A small image classifier, trained from scratch: norm layernorm.
Rows from block 5 of a small image classifier, named by matrix and row number. Rows with one number within an expert belong to one neuron, the router's apart. Each number is 500 + 25 x the weight over its row's rms, rounded and kept within 0 to 999. All counts start at 0. Numbers have three digits each.
Before each expert's rows are labels from the 100 images, of 14976, where the router gives the expert most weight on average: "strongest on" is what is common among them; "place" is the part of the image that holds the peak. Only what is clearly more common there than usual is listed. The data: photos of arthropod specimens (BIOSCAN-5M).
# router: slot weights (model.blocks.5.mlp.router.weight, 32x192, trained with AdamW), inputs 96-191
# up: expert up (model.blocks.5.mlp.up, 16x96x192), inputs 96-191
# down: expert down (model.blocks.5.mlp.down, 16x192x96, transposed), outputs 96-191

# expert 13
strongest on: class Arachnida; order Trombidiformes; class Collembola; order Entomobryomorpha
place: centre
router.26:490517516509522523501544488506474517530535506521475517490450507481486456515524498519497499516480513485473457512517490511461470536524502488503455464447497508480524514520466436506493472527503536526478528515524509503472494492499501473484516530469532475501515516505563510542524523518511510507
router.27:478499499512528488540519495515425525535479529470517520498482505494482447524495504453515524535475464485489450521510492527478477518509495491527480471477536516496459487481469477498544474506484495481453519526485506481502480485494466476490463501493522467521507483479531527519548521484493535520
up.0:522589473519522484476505516493519493515500491539507470502481518495542488531484498478484499502481516486484497463520522511491486512457468516498512528458499463451527523506518509518463485491519532516501483496509491454535533510528532496492497527507528523475537474540512483526468485472490483473
down.0:501520504549532533475521470506463484519479520477469555484495465502455511474513507513494523477509490501502535488525498488513499499495515482469511503487527503504410489489500505472508490516547499462500551513491500496544503460519510482521483527491470479521513481503501484483508529500578528507
up.1:496436501539515448465484461466460469480474530522519506466502542459472511488506509513494461514528485500493562512498496475503496508500481535481537492507503479521524512460523503486495538488522446491446482521516471477532491491471522510511546466529494507473498502509495511507491528502474513518
down.1:525487493492527515514474487520511533476514548472514544501491507453556525480477489470493501516553526519514506507481520472506521451499478529495507469507456494519530532487543498516488512515486442489468510506497527514522500520480524510521509489483503518481511459487455579510491480525470465500
up.2:490532468547493505492497439469510480490493482445509500549538468497510473505511502510458502515533508459510516496479486468495491498508459524510538510514507494498497498484507505491496530510455456484531514478478536522519520532479495470513512449465479520483536517501521457524509561516473523476
down.2:474502554471471548519472495458512445466465485524509509501527503528550500476492507524469491511523477514522531520512491512482508510511488494495509503535511443506485501492494552533548527494498525526481484487528452471542468525490476513464526493516496529522508538530499509488494496498453500497
up.3:492516459542495498513470479522503489483486499480507501459502503466514515516503554490505503472518489470522537523490486479523479481548500514514524498478511533509533507441516506501491554481482457492529536497527500487550455479475506511490468493516522488466507487488508474500517511511536483485
down.3:508482492462505507530453492517482536489538505495495525538473490507536454472502489464478507507424530490481530487513529490514509539499477524534472488413504481528490552535484498531488507485507487503499482498494505483455489467529484499487540484506482482476503488484518480500462490548501513501
up.4:481503511490505471465473528485532495502514508513531475466502466509466522486458502508539490470507492466522481484443481507529526458522501491487523491547471563505496508470489506506522497449509449479495539526510506509512453505486505531528509520505529501519514490521515459504500524497494501503
down.4:499487534416496505481538446477495528513507493506515487513483467508484524509497498533531527501458484501520504530471515514528507518515525533530496500485493455473494507508462532497513485499483509502546460454500494534461446492509491488462462505512512474520518495444474488495500486475509487546
up.5:534508479502469529498491529511521493489512538515530484513523486480520502478489501465501504473512488540554550480519486501523480464476480476504518528528486525535538509537529534519479508500497518514470509459432480473510502530456506515529510530522488504525508493497472529503468484513519459467
down.5:486526493474529477494510493516507531457506511482465538533513455503502504482533443536506508490498489525485476554491489517475508541558535522510499512488519505513472514467491464467512502509523507497505547502545477511483505452530499528475527535488516460536507447474476489499536516508533488496

# expert 1
strongest on: order Diptera
place: top centre
router.2:444515526488486509524518506480515498494564492572494460495516451485520502481487497545479470510495469461529460434460485488517474530480479478509477494538474487493498477486506484505484499483513526518489497486502541502496513469512523465522503539504522462480496526493508510506474471496482500532
router.3:417508511491499490488516477512530471484528516537511486501527500489493513521460474506495484531526459466520484437491492511521471523474486493501495507536509493490527504522534466477479505486504537529487527476517502475482498502517547474507515539552510470470512522530503508494488458496477511550
up.0:527489474515435469510496467541506548517523472450469520471517522486531487516479502526477554492476506520531502528486464513515484493542518479448493498491490481532505493521468500497500492483499455500516487482481515512513488501470477522520487493476537516530532487500494519479508535532515483491
down.0:522454485511472459481539496523480480478464512555504505475480529508496459493501492502481488490474488520522552489535504495499511506518447469516465445524476483493513520520461495491518527495498462459481528495512452491521524494492537526476509498480498558535503493512500522501501546470493486484
up.1:538510525478508534537496491513504532501491464436547527496501486502516483502517506487490528515476478505521519520473511534498489502476457486530510474472485505531475504455472513491510504569471490505501486471478522542491512545460503469533490496507470522548513486507444528529525530446504449490
down.1:511493538460479493492510498509487476485507515519499482527493466544504499493509446478470504510487487501516519547546545530517481483555484459479496538493490479500531501493498532486515514566518515497498480465494484525522511515497493479481460478483484528509536517505512509478519496461480484446
up.2:501532536490524451519505502471466490491475479508489512479464514459489484512518520504539476527454509512542521487502493458481532516499479535543529504493520529521465471453490520474489495557490478470467465539451490478479491524566536514486472497517420492492522489488530527513517470508482514487
down.2:511455550510506504489508488431483507512477508511498499467511482514461518510490533536491463500474499503498500483501502520502519520486533475525508470483505465488449536499508476494496481474481494457489507475550476487498460483515483521456488462511486526534531480494560481487497485512488524492
up.3:506512544477577507476511499513505443482455502482497477555490518464469480505490527497506471537488509488489487515518523503464499507475520546529495508497498489524506468491514493502479497496471525482522528506506471496505514538529499524507454466517452499487489551489485495501466516471520558481
down.3:508456495501496511481521498506459488484473555487495559482496524467495538508519535502516549485498494498544489502532486531481487526503495494504525489534469480472488527450521539550439525482496456486496511478483515512471516502496479510521508448495512505519483476496523465509524480448531528495
up.4:522508449515514488567489492502501475517513528521474510536464514484498499506498520534479483482526517480502480503514537499484455491519492552496492500516465462487492513506513455489526534487507474525455532548541491505512531437490509460463539488505538487491518483520541495504497517468528521538
down.4:477507528522499477499511510527509500454497506472504523548493530457560463519493477488493542508524514500465492474539552488482483527475540492486519518483528545518509488541471513466535494518517504510509569494479517485465481506489518444482470519512491466457513526473503488482476465527538493517
up.5:524537493541529496512511533459476509503508476500504536534463508509459450495495488489474462482517495503521544521547512516484542503519539512513496553495506513438490529520495509514499509500489523487496460507447512475463493503519478512487476513459488523512511460482487506476506493510507498498
down.5:542528484518527490475505520498477502529483498530492502527495527530470467514456479490526508536493515502451530503503491469514527491499447484499504501493491503499445474495503474490469471486484477454466494508450482511483514509531534487529521525490511548491489480510485506522514502485478500540

# expert 6
strongest on: order Psocodea
place: centre
router.12:481531521484517523481479478518476468520513478501517493536481481489523448514503478477498547495491478509497520472495479537523485526511491491500534531488554506487473480489518451451486509451477511519513524450460480525472486494505506516501492501509458504519507483535505509466507557511431495489
router.13:456543543482509516494521516484468474499469456483512496501485484458488469520494497514464533487492504474490480474522463460469499576482497498503516492482535478458498473535495467499501514515499483529478494473474520523500479515480469426511457489539485537490525476485554509461518536498442490499
up.0:497482491489515533502488473483502513540572473469518520466509518548482531486498487519474499476527469449521446522449527526477483485541502463507468508499493485495479518497494489505490543477501496453492511498491493504531485469559505495499478487523526500481506471477509457493482488512468522456
down.0:526497511506467553505475526448527506525522459538526443495488501499515467491504502496514526506492486477474489493492499532487474491505479437512483545477489513526490477494495509508524475515461494498532505481465473489490507495479509468483519493476525486540509466487471492500489501498484511514
up.1:478435531465499547526525495490531517458495487484501472513493469497501506530484513479515516464546526505420511515470532510470529510454502511472490488486461462496480512462483506524490514501478499537526553521508529545507448523496510478511514514452506483496500509459509497487504518510496506544
down.1:483501526530467481522487504474517482521523550495512500449523473476483464484475476424492469497515530480502507468448490497518536496524473445537524518504511536513531474456517538494499475494486468489462487540501527522467531504470502544542495496514470553476514503522482485514536494485451503489
up.2:519498518513484528488509533483508501540480459494494501504539543525509505509530451483544487484500542528493505492524527497480490475495480469472495525480482463481519517524503473467540481457483535523546490513512507541478483502455494479500485495454536540498507487538511463483530524549481542527
down.2:498501521507502496521508490471479502514505480501504487522481498502478474523516517475523487466526483490492528495533463479554555481498519478510460517512467494540456491488541488500470473506498492500547520490506525496489538537454494479505464466489453516530466521490536521529500527497534531524
up.3:524468476471486507439494515483469500520516518549517479521542525532476498484514474527524490490501492506498534484464532544528493497514492491491480510548491532525478499481547512514504477447517486507512500498527496494471510496487511512465526515488483479507482491549472488470473526541503492537
down.3:505523497486498526496517509522537499468548478539511463516515493491504551479511532490479539510492516490488466498495496518492503464489476499488490531520505524497503495465553506517459465451457455506504479525492478461469446528483486491490539525505523478472468493503527529506487498513496503502
up.4:505507506542468478519461494505521493517478493487442514497473504528510513462475526537509500520505457498526528496508466472499485470535468485479507500466497518542502526454490507498486481514497480476472507505488496511533530494541483519511532485511470506487564488487486451537535510456533456490
down.4:478492477466460543508521560515492510525498525498524463519506518514510505480458493501515513515487467490491485530487540530464517491511502471488511529478485537432543507472516466503516510472481484545524463500518506498479492478489496515516506551467500515511493447528494536486487519487489471482
up.5:497487476493464514497491506485491493467526469490504517503462467528526538489532557482525470536479496455523488501431517511473515501474509511516501454493489519508531515490493503527536493527545533492485508508513526487512521536534505550485474514516467451527503524438493480553472468511521553509
down.5:499516509502475492523531501470486504501503483545501494489516493468490467514528517483546478501520480484472535508532535466529518513488497508489452480499508521520495539497496464435477500483447519510537466480545490493504476487514495531483474525506460480519517520471566501513482495445523505474

# expert 0
strongest on: order Lepidoptera
place: middle left
router.0:493485466444520501515494503522521466482507518531514483499501500508490531477510563515520498523477500482475463508508492483498471515499479449511523471472462470499505476452515495498476491496497497482488491478518456499555508521469505492522528540532500505526488512512484481553504481516498554480
router.1:465498466461525474498520478552515467513462502490483482498509492530497510446491529491543470491522499528527483539495480504523480506501483507521543502522409482523526513481497505461503501477492467499513512494533468507553495477506507491474511557524488511514495523506469473551546509523525539512
up.0:468509487495473516532532484487501502518490523491494526488491501536486566538492532520477490482533526482477545487528508494506485517504538534470489492495530506528504469530541494531556512488508525536463463498497487479476478493528503466509501461538525499515509529490475513446487549514548504515
down.0:488514511510489487522511486530495523505519488493547503505474498513547531509498503515507520477487570534473514476522500491501514483523529540470529487456507505508518487482546489481504461536555538498514469486517518479471529487516450486472483518523513469532487509514515491466474480524519521474
up.1:521493491561509474489503462504443493488500557469501516504484461490498521502447494485517503523504509486502491470517488519510474495463538556503507501523508521478468536487518467504510481516518493518464503514479509451490509504495483469469472483478509490512489519511505567527470484466486508494
down.1:494510470524512471505491519503501534488520567514477511488461474493501450540500514518509492487504498503488538465477481519534490507461474500535517504483506506499500507466511492489488527516491511483493560491476471463505522529487518469495501526549531532464533510451511543533486473491479490469
up.2:560494497531506520514468494466519495495527479488505528509473533450489471516458505495484502556524489476498492492508531499502467472495487424476495527440495527442484496527464502479484495544483512495459491466469475491538529508530490510514547464471542521488478477494503515471472494507504515472
down.2:539446540518478513483519510509499515462514467514497539490525495485460466537513517475492499495533504544454514502543534477513489489465464497465476505509493493481528495507485475521498471516541530474458464545492480447462479459559502482493510509500489506481479531474461544464484530518490513508
up.3:491522481508488474504500500492464512510484491467488550548479558486477453521487507492501485513521527487509557551490524486505524520515521499496513550420504473469529481536517502479531534509513527511468507523511482490509494501522528494514518500528525516487471537485513487499476527533505500487
down.3:491532526491470520551522491459478508500448492547500496492471467537478480507509467469485507500486491505465535531491491528484498447549490508497472500495490491496494527505512496541504509499500479484520496469506487476455458503549525474474479522515476519487533482474502529512469536508472507508
up.4:491490534501486550552496515466495482549513525486505497511531476471468484478464429503506483507554498484468463476463530482485461503502460472509476529492503523528516522487487453503512505491472497513500517475486505493498464493527485474511488520500479492561490468501501461494493504463502512523
down.4:494494533472486474524484465509471487518499493524488473504490479517483536481472525513498466556478487494524522533500560465495534520442461488494480513542462515478509526503492560504507463514495497491472496539535497500527498521460510523496493515516489469528478532474485481520493506519487499530
up.5:521482509518469509477530456494532516476521530501538526472517476506483516542505525466434483543512525502502490461537495505426503518475506509480452476505524490541514447478472521483484500526532537510519485459476520478490538494475532484473500485503499479450526498494507544495486475499505490452
down.5:507496531520467546508515486542469519495475535463507463510477477476500492485480563485470522502558498477490480533487498493486500527488468465535523476499493528477517481538512498503478488552535520459462490507508520500495546493476488480522490461527473511568531537461473524510517530510486505509