{"model": "image classifier", "dataset": "photos of arthropod specimens (BIOSCAN-5M)", "train_examples": 97500, "image_size": 32, "crop_scale_min": 1, "horizontal_flip": true, "targets": ["family"], "num_classes": 218, "arch": "mlp_mixer", "norm": "layernorm", "norm_position": "pre", "hidden_act": "gelu", "mlp_ratio": 2, "parallel_block": true, "dropout": 0.05, "inner_norm": false, "moe": "soft", "num_experts": 16, "moe_every": 2, "expert_mlp_ratio": 0.5, "slots_per_expert": 2, "shared_expert": false, "patch_size": [2, 2], "layers": 8, "width": 192, "mixing": "mixup", "loss": "cross_entropy", "residual_init": "none", "optimizer": "soap", "beta2": 0.99, "learning_rate": 0.0036, "beta1": 0.95, "shampoo_beta": 0.99, "eps": 1e-08, "precondition_frequency": 16, "max_precond_dim": 1536, "one_sided": true, "adamw_lr_other_params": 0.0008, "max_grad_norm": 1.0, "max_steps": 34300, "batch_size": 128, "epochs": 45.0, "lr_schedule": "step", "warmup_steps": 6860, "weight_decay": 0.09, "adamw_weight_decay_other_params": 0}
Rows from block 3 of a small image classifier, named by matrix and row number. Rows with one number within an expert belong to one neuron, the router's apart. Each number is 200 + 40 x the weight over its row's rms, rounded and kept within 0 to 999. All counts start at 0. After the name is the row's rms in percent of the matrix's.
Before each expert's rows are labels from the 100 images, of 14976, where the router gives the expert most weight on average: "top examples" is what is common among them. Only what is clearly more common there than usual is listed. The data: photos of arthropod specimens (BIOSCAN-5M). In brackets: how many of the 100, against the usual share in percent.
# router: slot weights (model.blocks.3.mlp.router.weight, 32x192, trained with AdamW), inputs 64-127
# up: expert up (model.blocks.3.mlp.up, 16x96x192), inputs 64-127
# down: expert down (model.blocks.3.mlp.down, 16x192x96, transposed), outputs 64-127

# expert 2
top examples: order Hemiptera (36 vs 11.3)
router.4,093,136,177,169,173,146,282,210,250,142,226,232,211,234,232,201,215,167,132,184,277,192,230,145,236,160,210,168,157,143,262,170,210,98,168,123,177,219,208,171,239,193,168,181,155,136,141,167,129,271,118,177,150,174,204,185,205,230,206,175,184,241,218,216,161
router.5,086,257,191,164,236,166,259,128,174,191,179,212,211,193,252,143,235,148,177,229,258,213,222,223,243,198,255,231,200,206,216,253,251,205,143,172,139,150,215,165,249,187,259,211,157,194,171,182,205,254,214,199,197,273,222,192,225,207,202,260,170,265,266,228,170
up.0,128,207,144,255,239,184,252,168,250,223,259,205,221,180,225,185,259,210,275,156,180,187,219,192,220,173,205,249,169,118,191,193,218,221,154,159,169,146,230,219,140,177,204,121,255,297,207,248,181,223,136,175,170,240,316,198,164,113,224,154,178,218,197,185,205
down.0,112,160,184,177,174,196,249,223,166,184,158,266,222,215,212,157,121,185,192,240,146,212,235,168,216,182,208,164,193,207,283,265,121,231,203,153,132,131,167,153,209,182,206,192,224,148,285,221,169,211,239,234,185,270,337,227,186,205,183,165,150,176,210,197,167
up.1,093,215,222,194,109,225,159,198,224,180,160,194,188,195,121,206,230,159,222,208,162,235,234,195,130,216,204,226,276,197,173,224,214,195,220,254,233,187,165,195,164,209,188,153,188,271,269,198,296,212,284,268,180,227,241,150,233,208,206,260,154,162,211,182,137
down.1,109,186,203,173,225,204,219,233,166,140,166,231,191,204,157,158,228,199,236,221,188,245,207,196,178,187,145,190,153,211,341,211,152,192,227,239,247,215,230,222,234,218,253,200,207,202,251,208,162,258,194,230,206,191,144,214,237,174,262,149,105,167,244,222,142
up.2,089,266,229,212,164,146,168,259,175,228,159,197,192,218,216,201,233,111,207,164,223,242,270,205,191,231,158,141,225,199,108,231,149,238,221,245,212,198,246,179,172,134,227,180,193,205,251,244,265,195,102,241,167,228,178,138,238,187,153,265,264,195,227,173,169
down.2,088,182,180,182,199,274,200,165,203,215,202,175,229,161,254,231,183,207,231,162,202,245,238,229,186,204,128,192,230,207,245,138,200,120,164,260,166,148,173,194,206,230,212,183,278,203,264,215,154,213,249,131,178,203,225,235,194,111,126,107,224,145,187,239,240
up.3,103,162,180,197,215,231,138,223,202,228,209,198,146,196,240,273,152,163,148,278,221,144,186,214,199,237,119,330,194,184,192,158,137,164,200,174,185,257,265,170,200,185,260,186,258,173,182,165,213,183,164,190,248,197,196,218,163,222,255,229,216,169,225,243,253
down.3,099,197,153,224,221,249,257,239,215,153,282,186,150,177,176,148,249,223,265,198,301,285,270,189,256,220,219,175,180,211,208,254,245,202,262,188,172,165,151,169,222,225,200,227,225,150,195,146,223,185,168,234,218,198,233,225,191,177,129,190,217,173,213,186,223

# expert 5
top examples: order Coleoptera (80 vs 16.8)
router.10,076,182,237,223,216,193,228,155,147,184,218,159,210,220,179,167,251,187,206,284,188,227,261,154,211,252,216,195,219,167,213,119,216,248,216,220,256,175,111,140,176,168,257,195,195,191,220,231,213,191,240,230,87,216,238,213,178,238,117,139,237,217,218,180,209
router.11,076,215,207,225,295,272,162,123,201,184,162,126,215,201,289,193,170,255,233,161,216,203,199,155,228,170,263,185,198,188,192,243,176,174,190,213,199,158,202,228,201,183,194,237,206,197,218,193,240,204,229,172,80,233,246,208,121,220,84,255,211,243,241,270,170
up.0,096,214,183,219,250,181,180,185,114,183,218,229,223,229,132,267,184,194,244,198,218,165,209,179,245,195,202,213,241,198,187,90,206,203,205,205,229,279,213,188,205,184,199,142,185,250,165,170,207,210,195,293,193,190,252,205,168,209,206,179,190,256,231,219,195
down.0,093,239,138,143,194,234,253,198,167,202,240,180,198,186,246,201,219,234,216,169,162,249,130,262,223,270,210,186,188,260,244,245,222,251,174,175,158,234,249,163,167,116,243,189,229,247,277,110,189,235,174,196,184,210,151,171,185,221,152,246,222,168,229,251,180
up.1,071,224,185,190,182,189,140,210,216,184,251,193,189,196,92,198,159,180,221,144,218,200,114,199,167,227,195,179,210,132,256,144,202,238,263,145,263,278,229,188,191,202,219,185,218,175,250,212,153,198,178,263,228,171,188,252,229,259,246,220,161,205,244,274,229
down.1,086,162,192,230,234,186,238,235,169,163,216,202,270,184,261,227,261,211,224,229,216,199,245,209,242,245,216,144,200,272,240,263,137,201,193,237,194,221,208,189,157,236,217,209,205,226,222,247,231,231,330,121,195,244,210,263,174,243,191,200,189,227,248,199,231
up.2,107,236,203,288,186,192,197,177,259,199,223,166,255,248,185,172,165,194,311,149,154,248,183,198,172,226,171,176,198,193,267,120,154,190,181,161,269,254,134,198,204,204,179,198,161,256,200,140,129,199,206,212,190,186,204,179,162,205,177,215,168,235,208,177,248
down.2,097,217,256,168,228,218,216,156,170,183,198,157,192,253,209,266,242,251,246,181,260,190,179,162,192,199,211,203,186,199,284,294,210,169,163,187,212,198,220,192,181,223,200,220,151,166,221,193,203,199,200,211,248,146,231,198,225,227,245,199,278,123,145,222,168
up.3,080,192,147,179,180,173,178,180,214,215,244,293,189,128,146,203,234,144,236,183,238,181,247,168,234,192,196,197,243,148,225,307,237,195,213,215,161,261,291,223,181,136,196,221,188,206,236,234,171,228,183,235,235,220,262,268,236,223,247,210,227,180,195,84,187
down.3,105,173,196,197,250,146,244,278,93,144,183,213,286,153,241,255,176,271,227,148,239,197,205,196,163,239,201,211,252,236,270,289,165,242,163,178,264,194,162,249,129,184,241,153,207,192,136,228,194,181,250,182,167,224,151,198,131,213,192,202,197,249,232,215,215

# expert 3
top examples: order Coleoptera (60 vs 16.8)
router.6,107,143,273,158,177,252,164,116,173,197,200,151,177,224,199,203,197,212,217,155,178,201,212,134,128,271,176,181,188,255,199,202,92,205,173,178,182,238,129,200,187,222,204,257,119,220,186,190,210,179,223,184,168,216,103,149,159,212,181,226,172,214,217,218,239
router.7,104,174,219,126,220,231,245,99,232,197,172,192,257,194,147,211,202,174,204,213,185,227,234,219,116,315,137,237,232,212,263,205,152,147,224,155,194,275,202,225,207,200,178,284,144,215,184,179,177,189,163,151,215,177,159,142,145,265,210,245,143,167,226,182,210
up.0,094,126,192,150,153,193,239,200,138,172,194,211,238,182,234,162,199,218,147,254,201,189,239,216,209,165,166,151,175,200,207,111,246,228,163,195,139,182,200,235,166,136,219,200,257,180,177,203,258,185,200,208,273,220,221,296,150,225,335,191,179,156,154,212,275
down.0,098,156,172,81,172,195,249,178,127,213,189,242,193,162,227,222,247,252,271,151,149,204,191,150,255,211,216,241,181,179,202,194,220,209,198,177,193,161,174,184,168,170,231,220,145,226,121,203,198,239,224,122,176,254,180,228,171,209,166,217,238,286,208,199,273
up.1,116,185,169,218,230,184,203,212,217,219,258,199,170,221,202,194,192,122,123,261,280,185,180,203,187,184,192,185,244,202,319,176,228,188,243,158,187,214,257,171,238,178,218,180,187,224,238,112,188,194,139,189,155,233,201,195,259,214,185,186,212,145,237,195,143
down.1,112,195,177,177,172,297,171,158,198,197,142,280,142,206,227,225,161,234,230,282,129,205,223,197,199,235,226,236,247,216,136,132,166,182,200,159,217,237,200,175,173,166,195,203,222,142,223,243,202,196,154,202,195,243,212,179,168,283,217,202,205,198,178,235,142
up.2,106,247,174,222,231,237,149,205,238,176,202,221,179,122,208,208,202,229,228,200,184,218,187,136,162,221,262,237,180,169,202,220,155,176,239,215,182,200,183,203,193,219,194,219,221,183,179,285,205,279,248,101,189,248,213,126,94,198,177,235,234,167,187,246,278
down.2,098,213,187,288,163,184,175,218,213,213,146,180,195,195,225,259,224,168,236,153,256,135,174,181,192,212,283,254,189,209,148,280,165,255,147,211,193,174,239,220,212,154,210,325,195,186,224,196,196,227,208,187,255,224,248,245,201,209,215,174,146,203,171,130,248
up.3,078,182,187,192,191,211,251,150,195,181,215,126,168,155,250,184,239,222,120,189,161,142,180,191,229,199,156,70,155,199,258,130,255,172,247,247,268,211,237,195,152,181,244,195,178,260,275,192,270,229,196,201,184,182,228,240,186,156,205,154,252,154,217,169,202
down.3,087,193,170,190,160,218,233,198,170,239,201,257,223,236,262,212,127,153,207,211,214,249,203,234,225,234,159,151,200,286,217,184,270,223,259,211,203,168,173,187,192,246,230,122,219,221,161,241,221,219,222,184,207,211,137,179,151,206,166,180,130,191,256,147,221

# expert 9
top examples: order Lepidoptera (25 vs 7.3)
router.18,091,279,208,255,191,283,230,117,158,215,228,162,226,218,243,150,161,245,205,136,169,237,176,189,211,195,184,176,142,197,253,219,214,206,138,171,184,150,205,147,187,208,129,126,211,243,219,205,258,214,211,267,172,221,255,230,238,179,166,232,225,212,233,194,180
router.19,084,139,183,226,181,241,225,138,230,216,194,171,214,194,304,115,225,265,203,228,141,200,111,232,277,236,196,212,241,180,198,163,252,154,121,210,222,195,187,123,199,181,197,157,206,204,189,193,227,270,175,181,144,178,312,193,212,104,191,176,211,248,229,229,139
up.0,100,137,164,174,162,233,216,213,164,229,189,229,206,157,193,203,227,243,140,260,233,202,204,247,181,200,179,186,253,229,201,250,193,145,177,236,148,218,184,251,165,163,225,192,184,152,185,215,230,205,193,141,166,238,167,130,200,208,135,226,247,128,205,140,178
down.0,088,206,246,210,193,170,151,228,205,158,227,199,170,240,264,200,204,155,126,153,148,189,188,145,182,107,198,225,171,146,204,195,163,254,201,184,191,189,211,190,247,255,217,237,216,179,175,129,177,177,202,150,161,157,145,187,188,214,266,170,183,257,130,198,240
up.1,099,238,92,156,228,220,185,191,181,156,232,198,186,183,242,219,195,222,194,261,220,243,235,207,152,210,229,189,269,239,210,250,180,195,173,250,270,243,146,221,199,248,144,200,252,184,169,183,199,240,317,249,187,255,207,160,147,315,164,208,133,197,160,148,230
down.1,095,187,226,202,245,201,206,186,175,198,229,126,207,204,170,158,293,236,141,120,215,239,214,233,164,190,238,184,187,68,222,164,205,153,147,181,231,228,169,253,231,200,199,189,179,208,132,239,252,173,212,251,123,215,256,233,138,146,191,190,208,219,164,205,186
up.2,101,116,166,223,158,175,210,214,149,196,199,154,247,141,152,227,169,184,222,204,234,290,233,192,173,244,181,278,225,192,217,221,161,162,179,146,222,183,191,187,180,243,230,158,226,144,160,231,199,199,254,230,233,192,224,227,201,201,181,232,216,231,219,230,185
down.2,109,220,210,131,154,203,200,193,241,157,179,229,190,171,253,176,226,233,163,202,228,184,161,173,325,185,245,147,183,231,206,174,154,154,278,215,178,214,184,218,188,199,219,188,219,238,248,192,145,150,208,184,223,311,211,268,191,203,115,240,244,221,182,225,150
up.3,092,179,234,225,135,191,182,228,122,155,190,206,230,219,167,199,217,166,237,144,222,237,249,195,174,209,199,233,190,185,188,118,189,205,201,186,259,218,200,246,205,213,135,188,185,221,135,138,224,195,230,247,276,163,205,206,167,187,259,215,203,179,148,225,147
down.3,113,149,165,165,202,198,252,210,279,218,252,165,164,143,204,169,230,221,227,165,179,224,170,109,169,213,149,237,188,178,212,152,125,246,188,145,252,217,180,219,132,202,214,183,194,168,227,287,131,260,155,236,208,202,233,143,254,205,210,251,208,225,279,210,160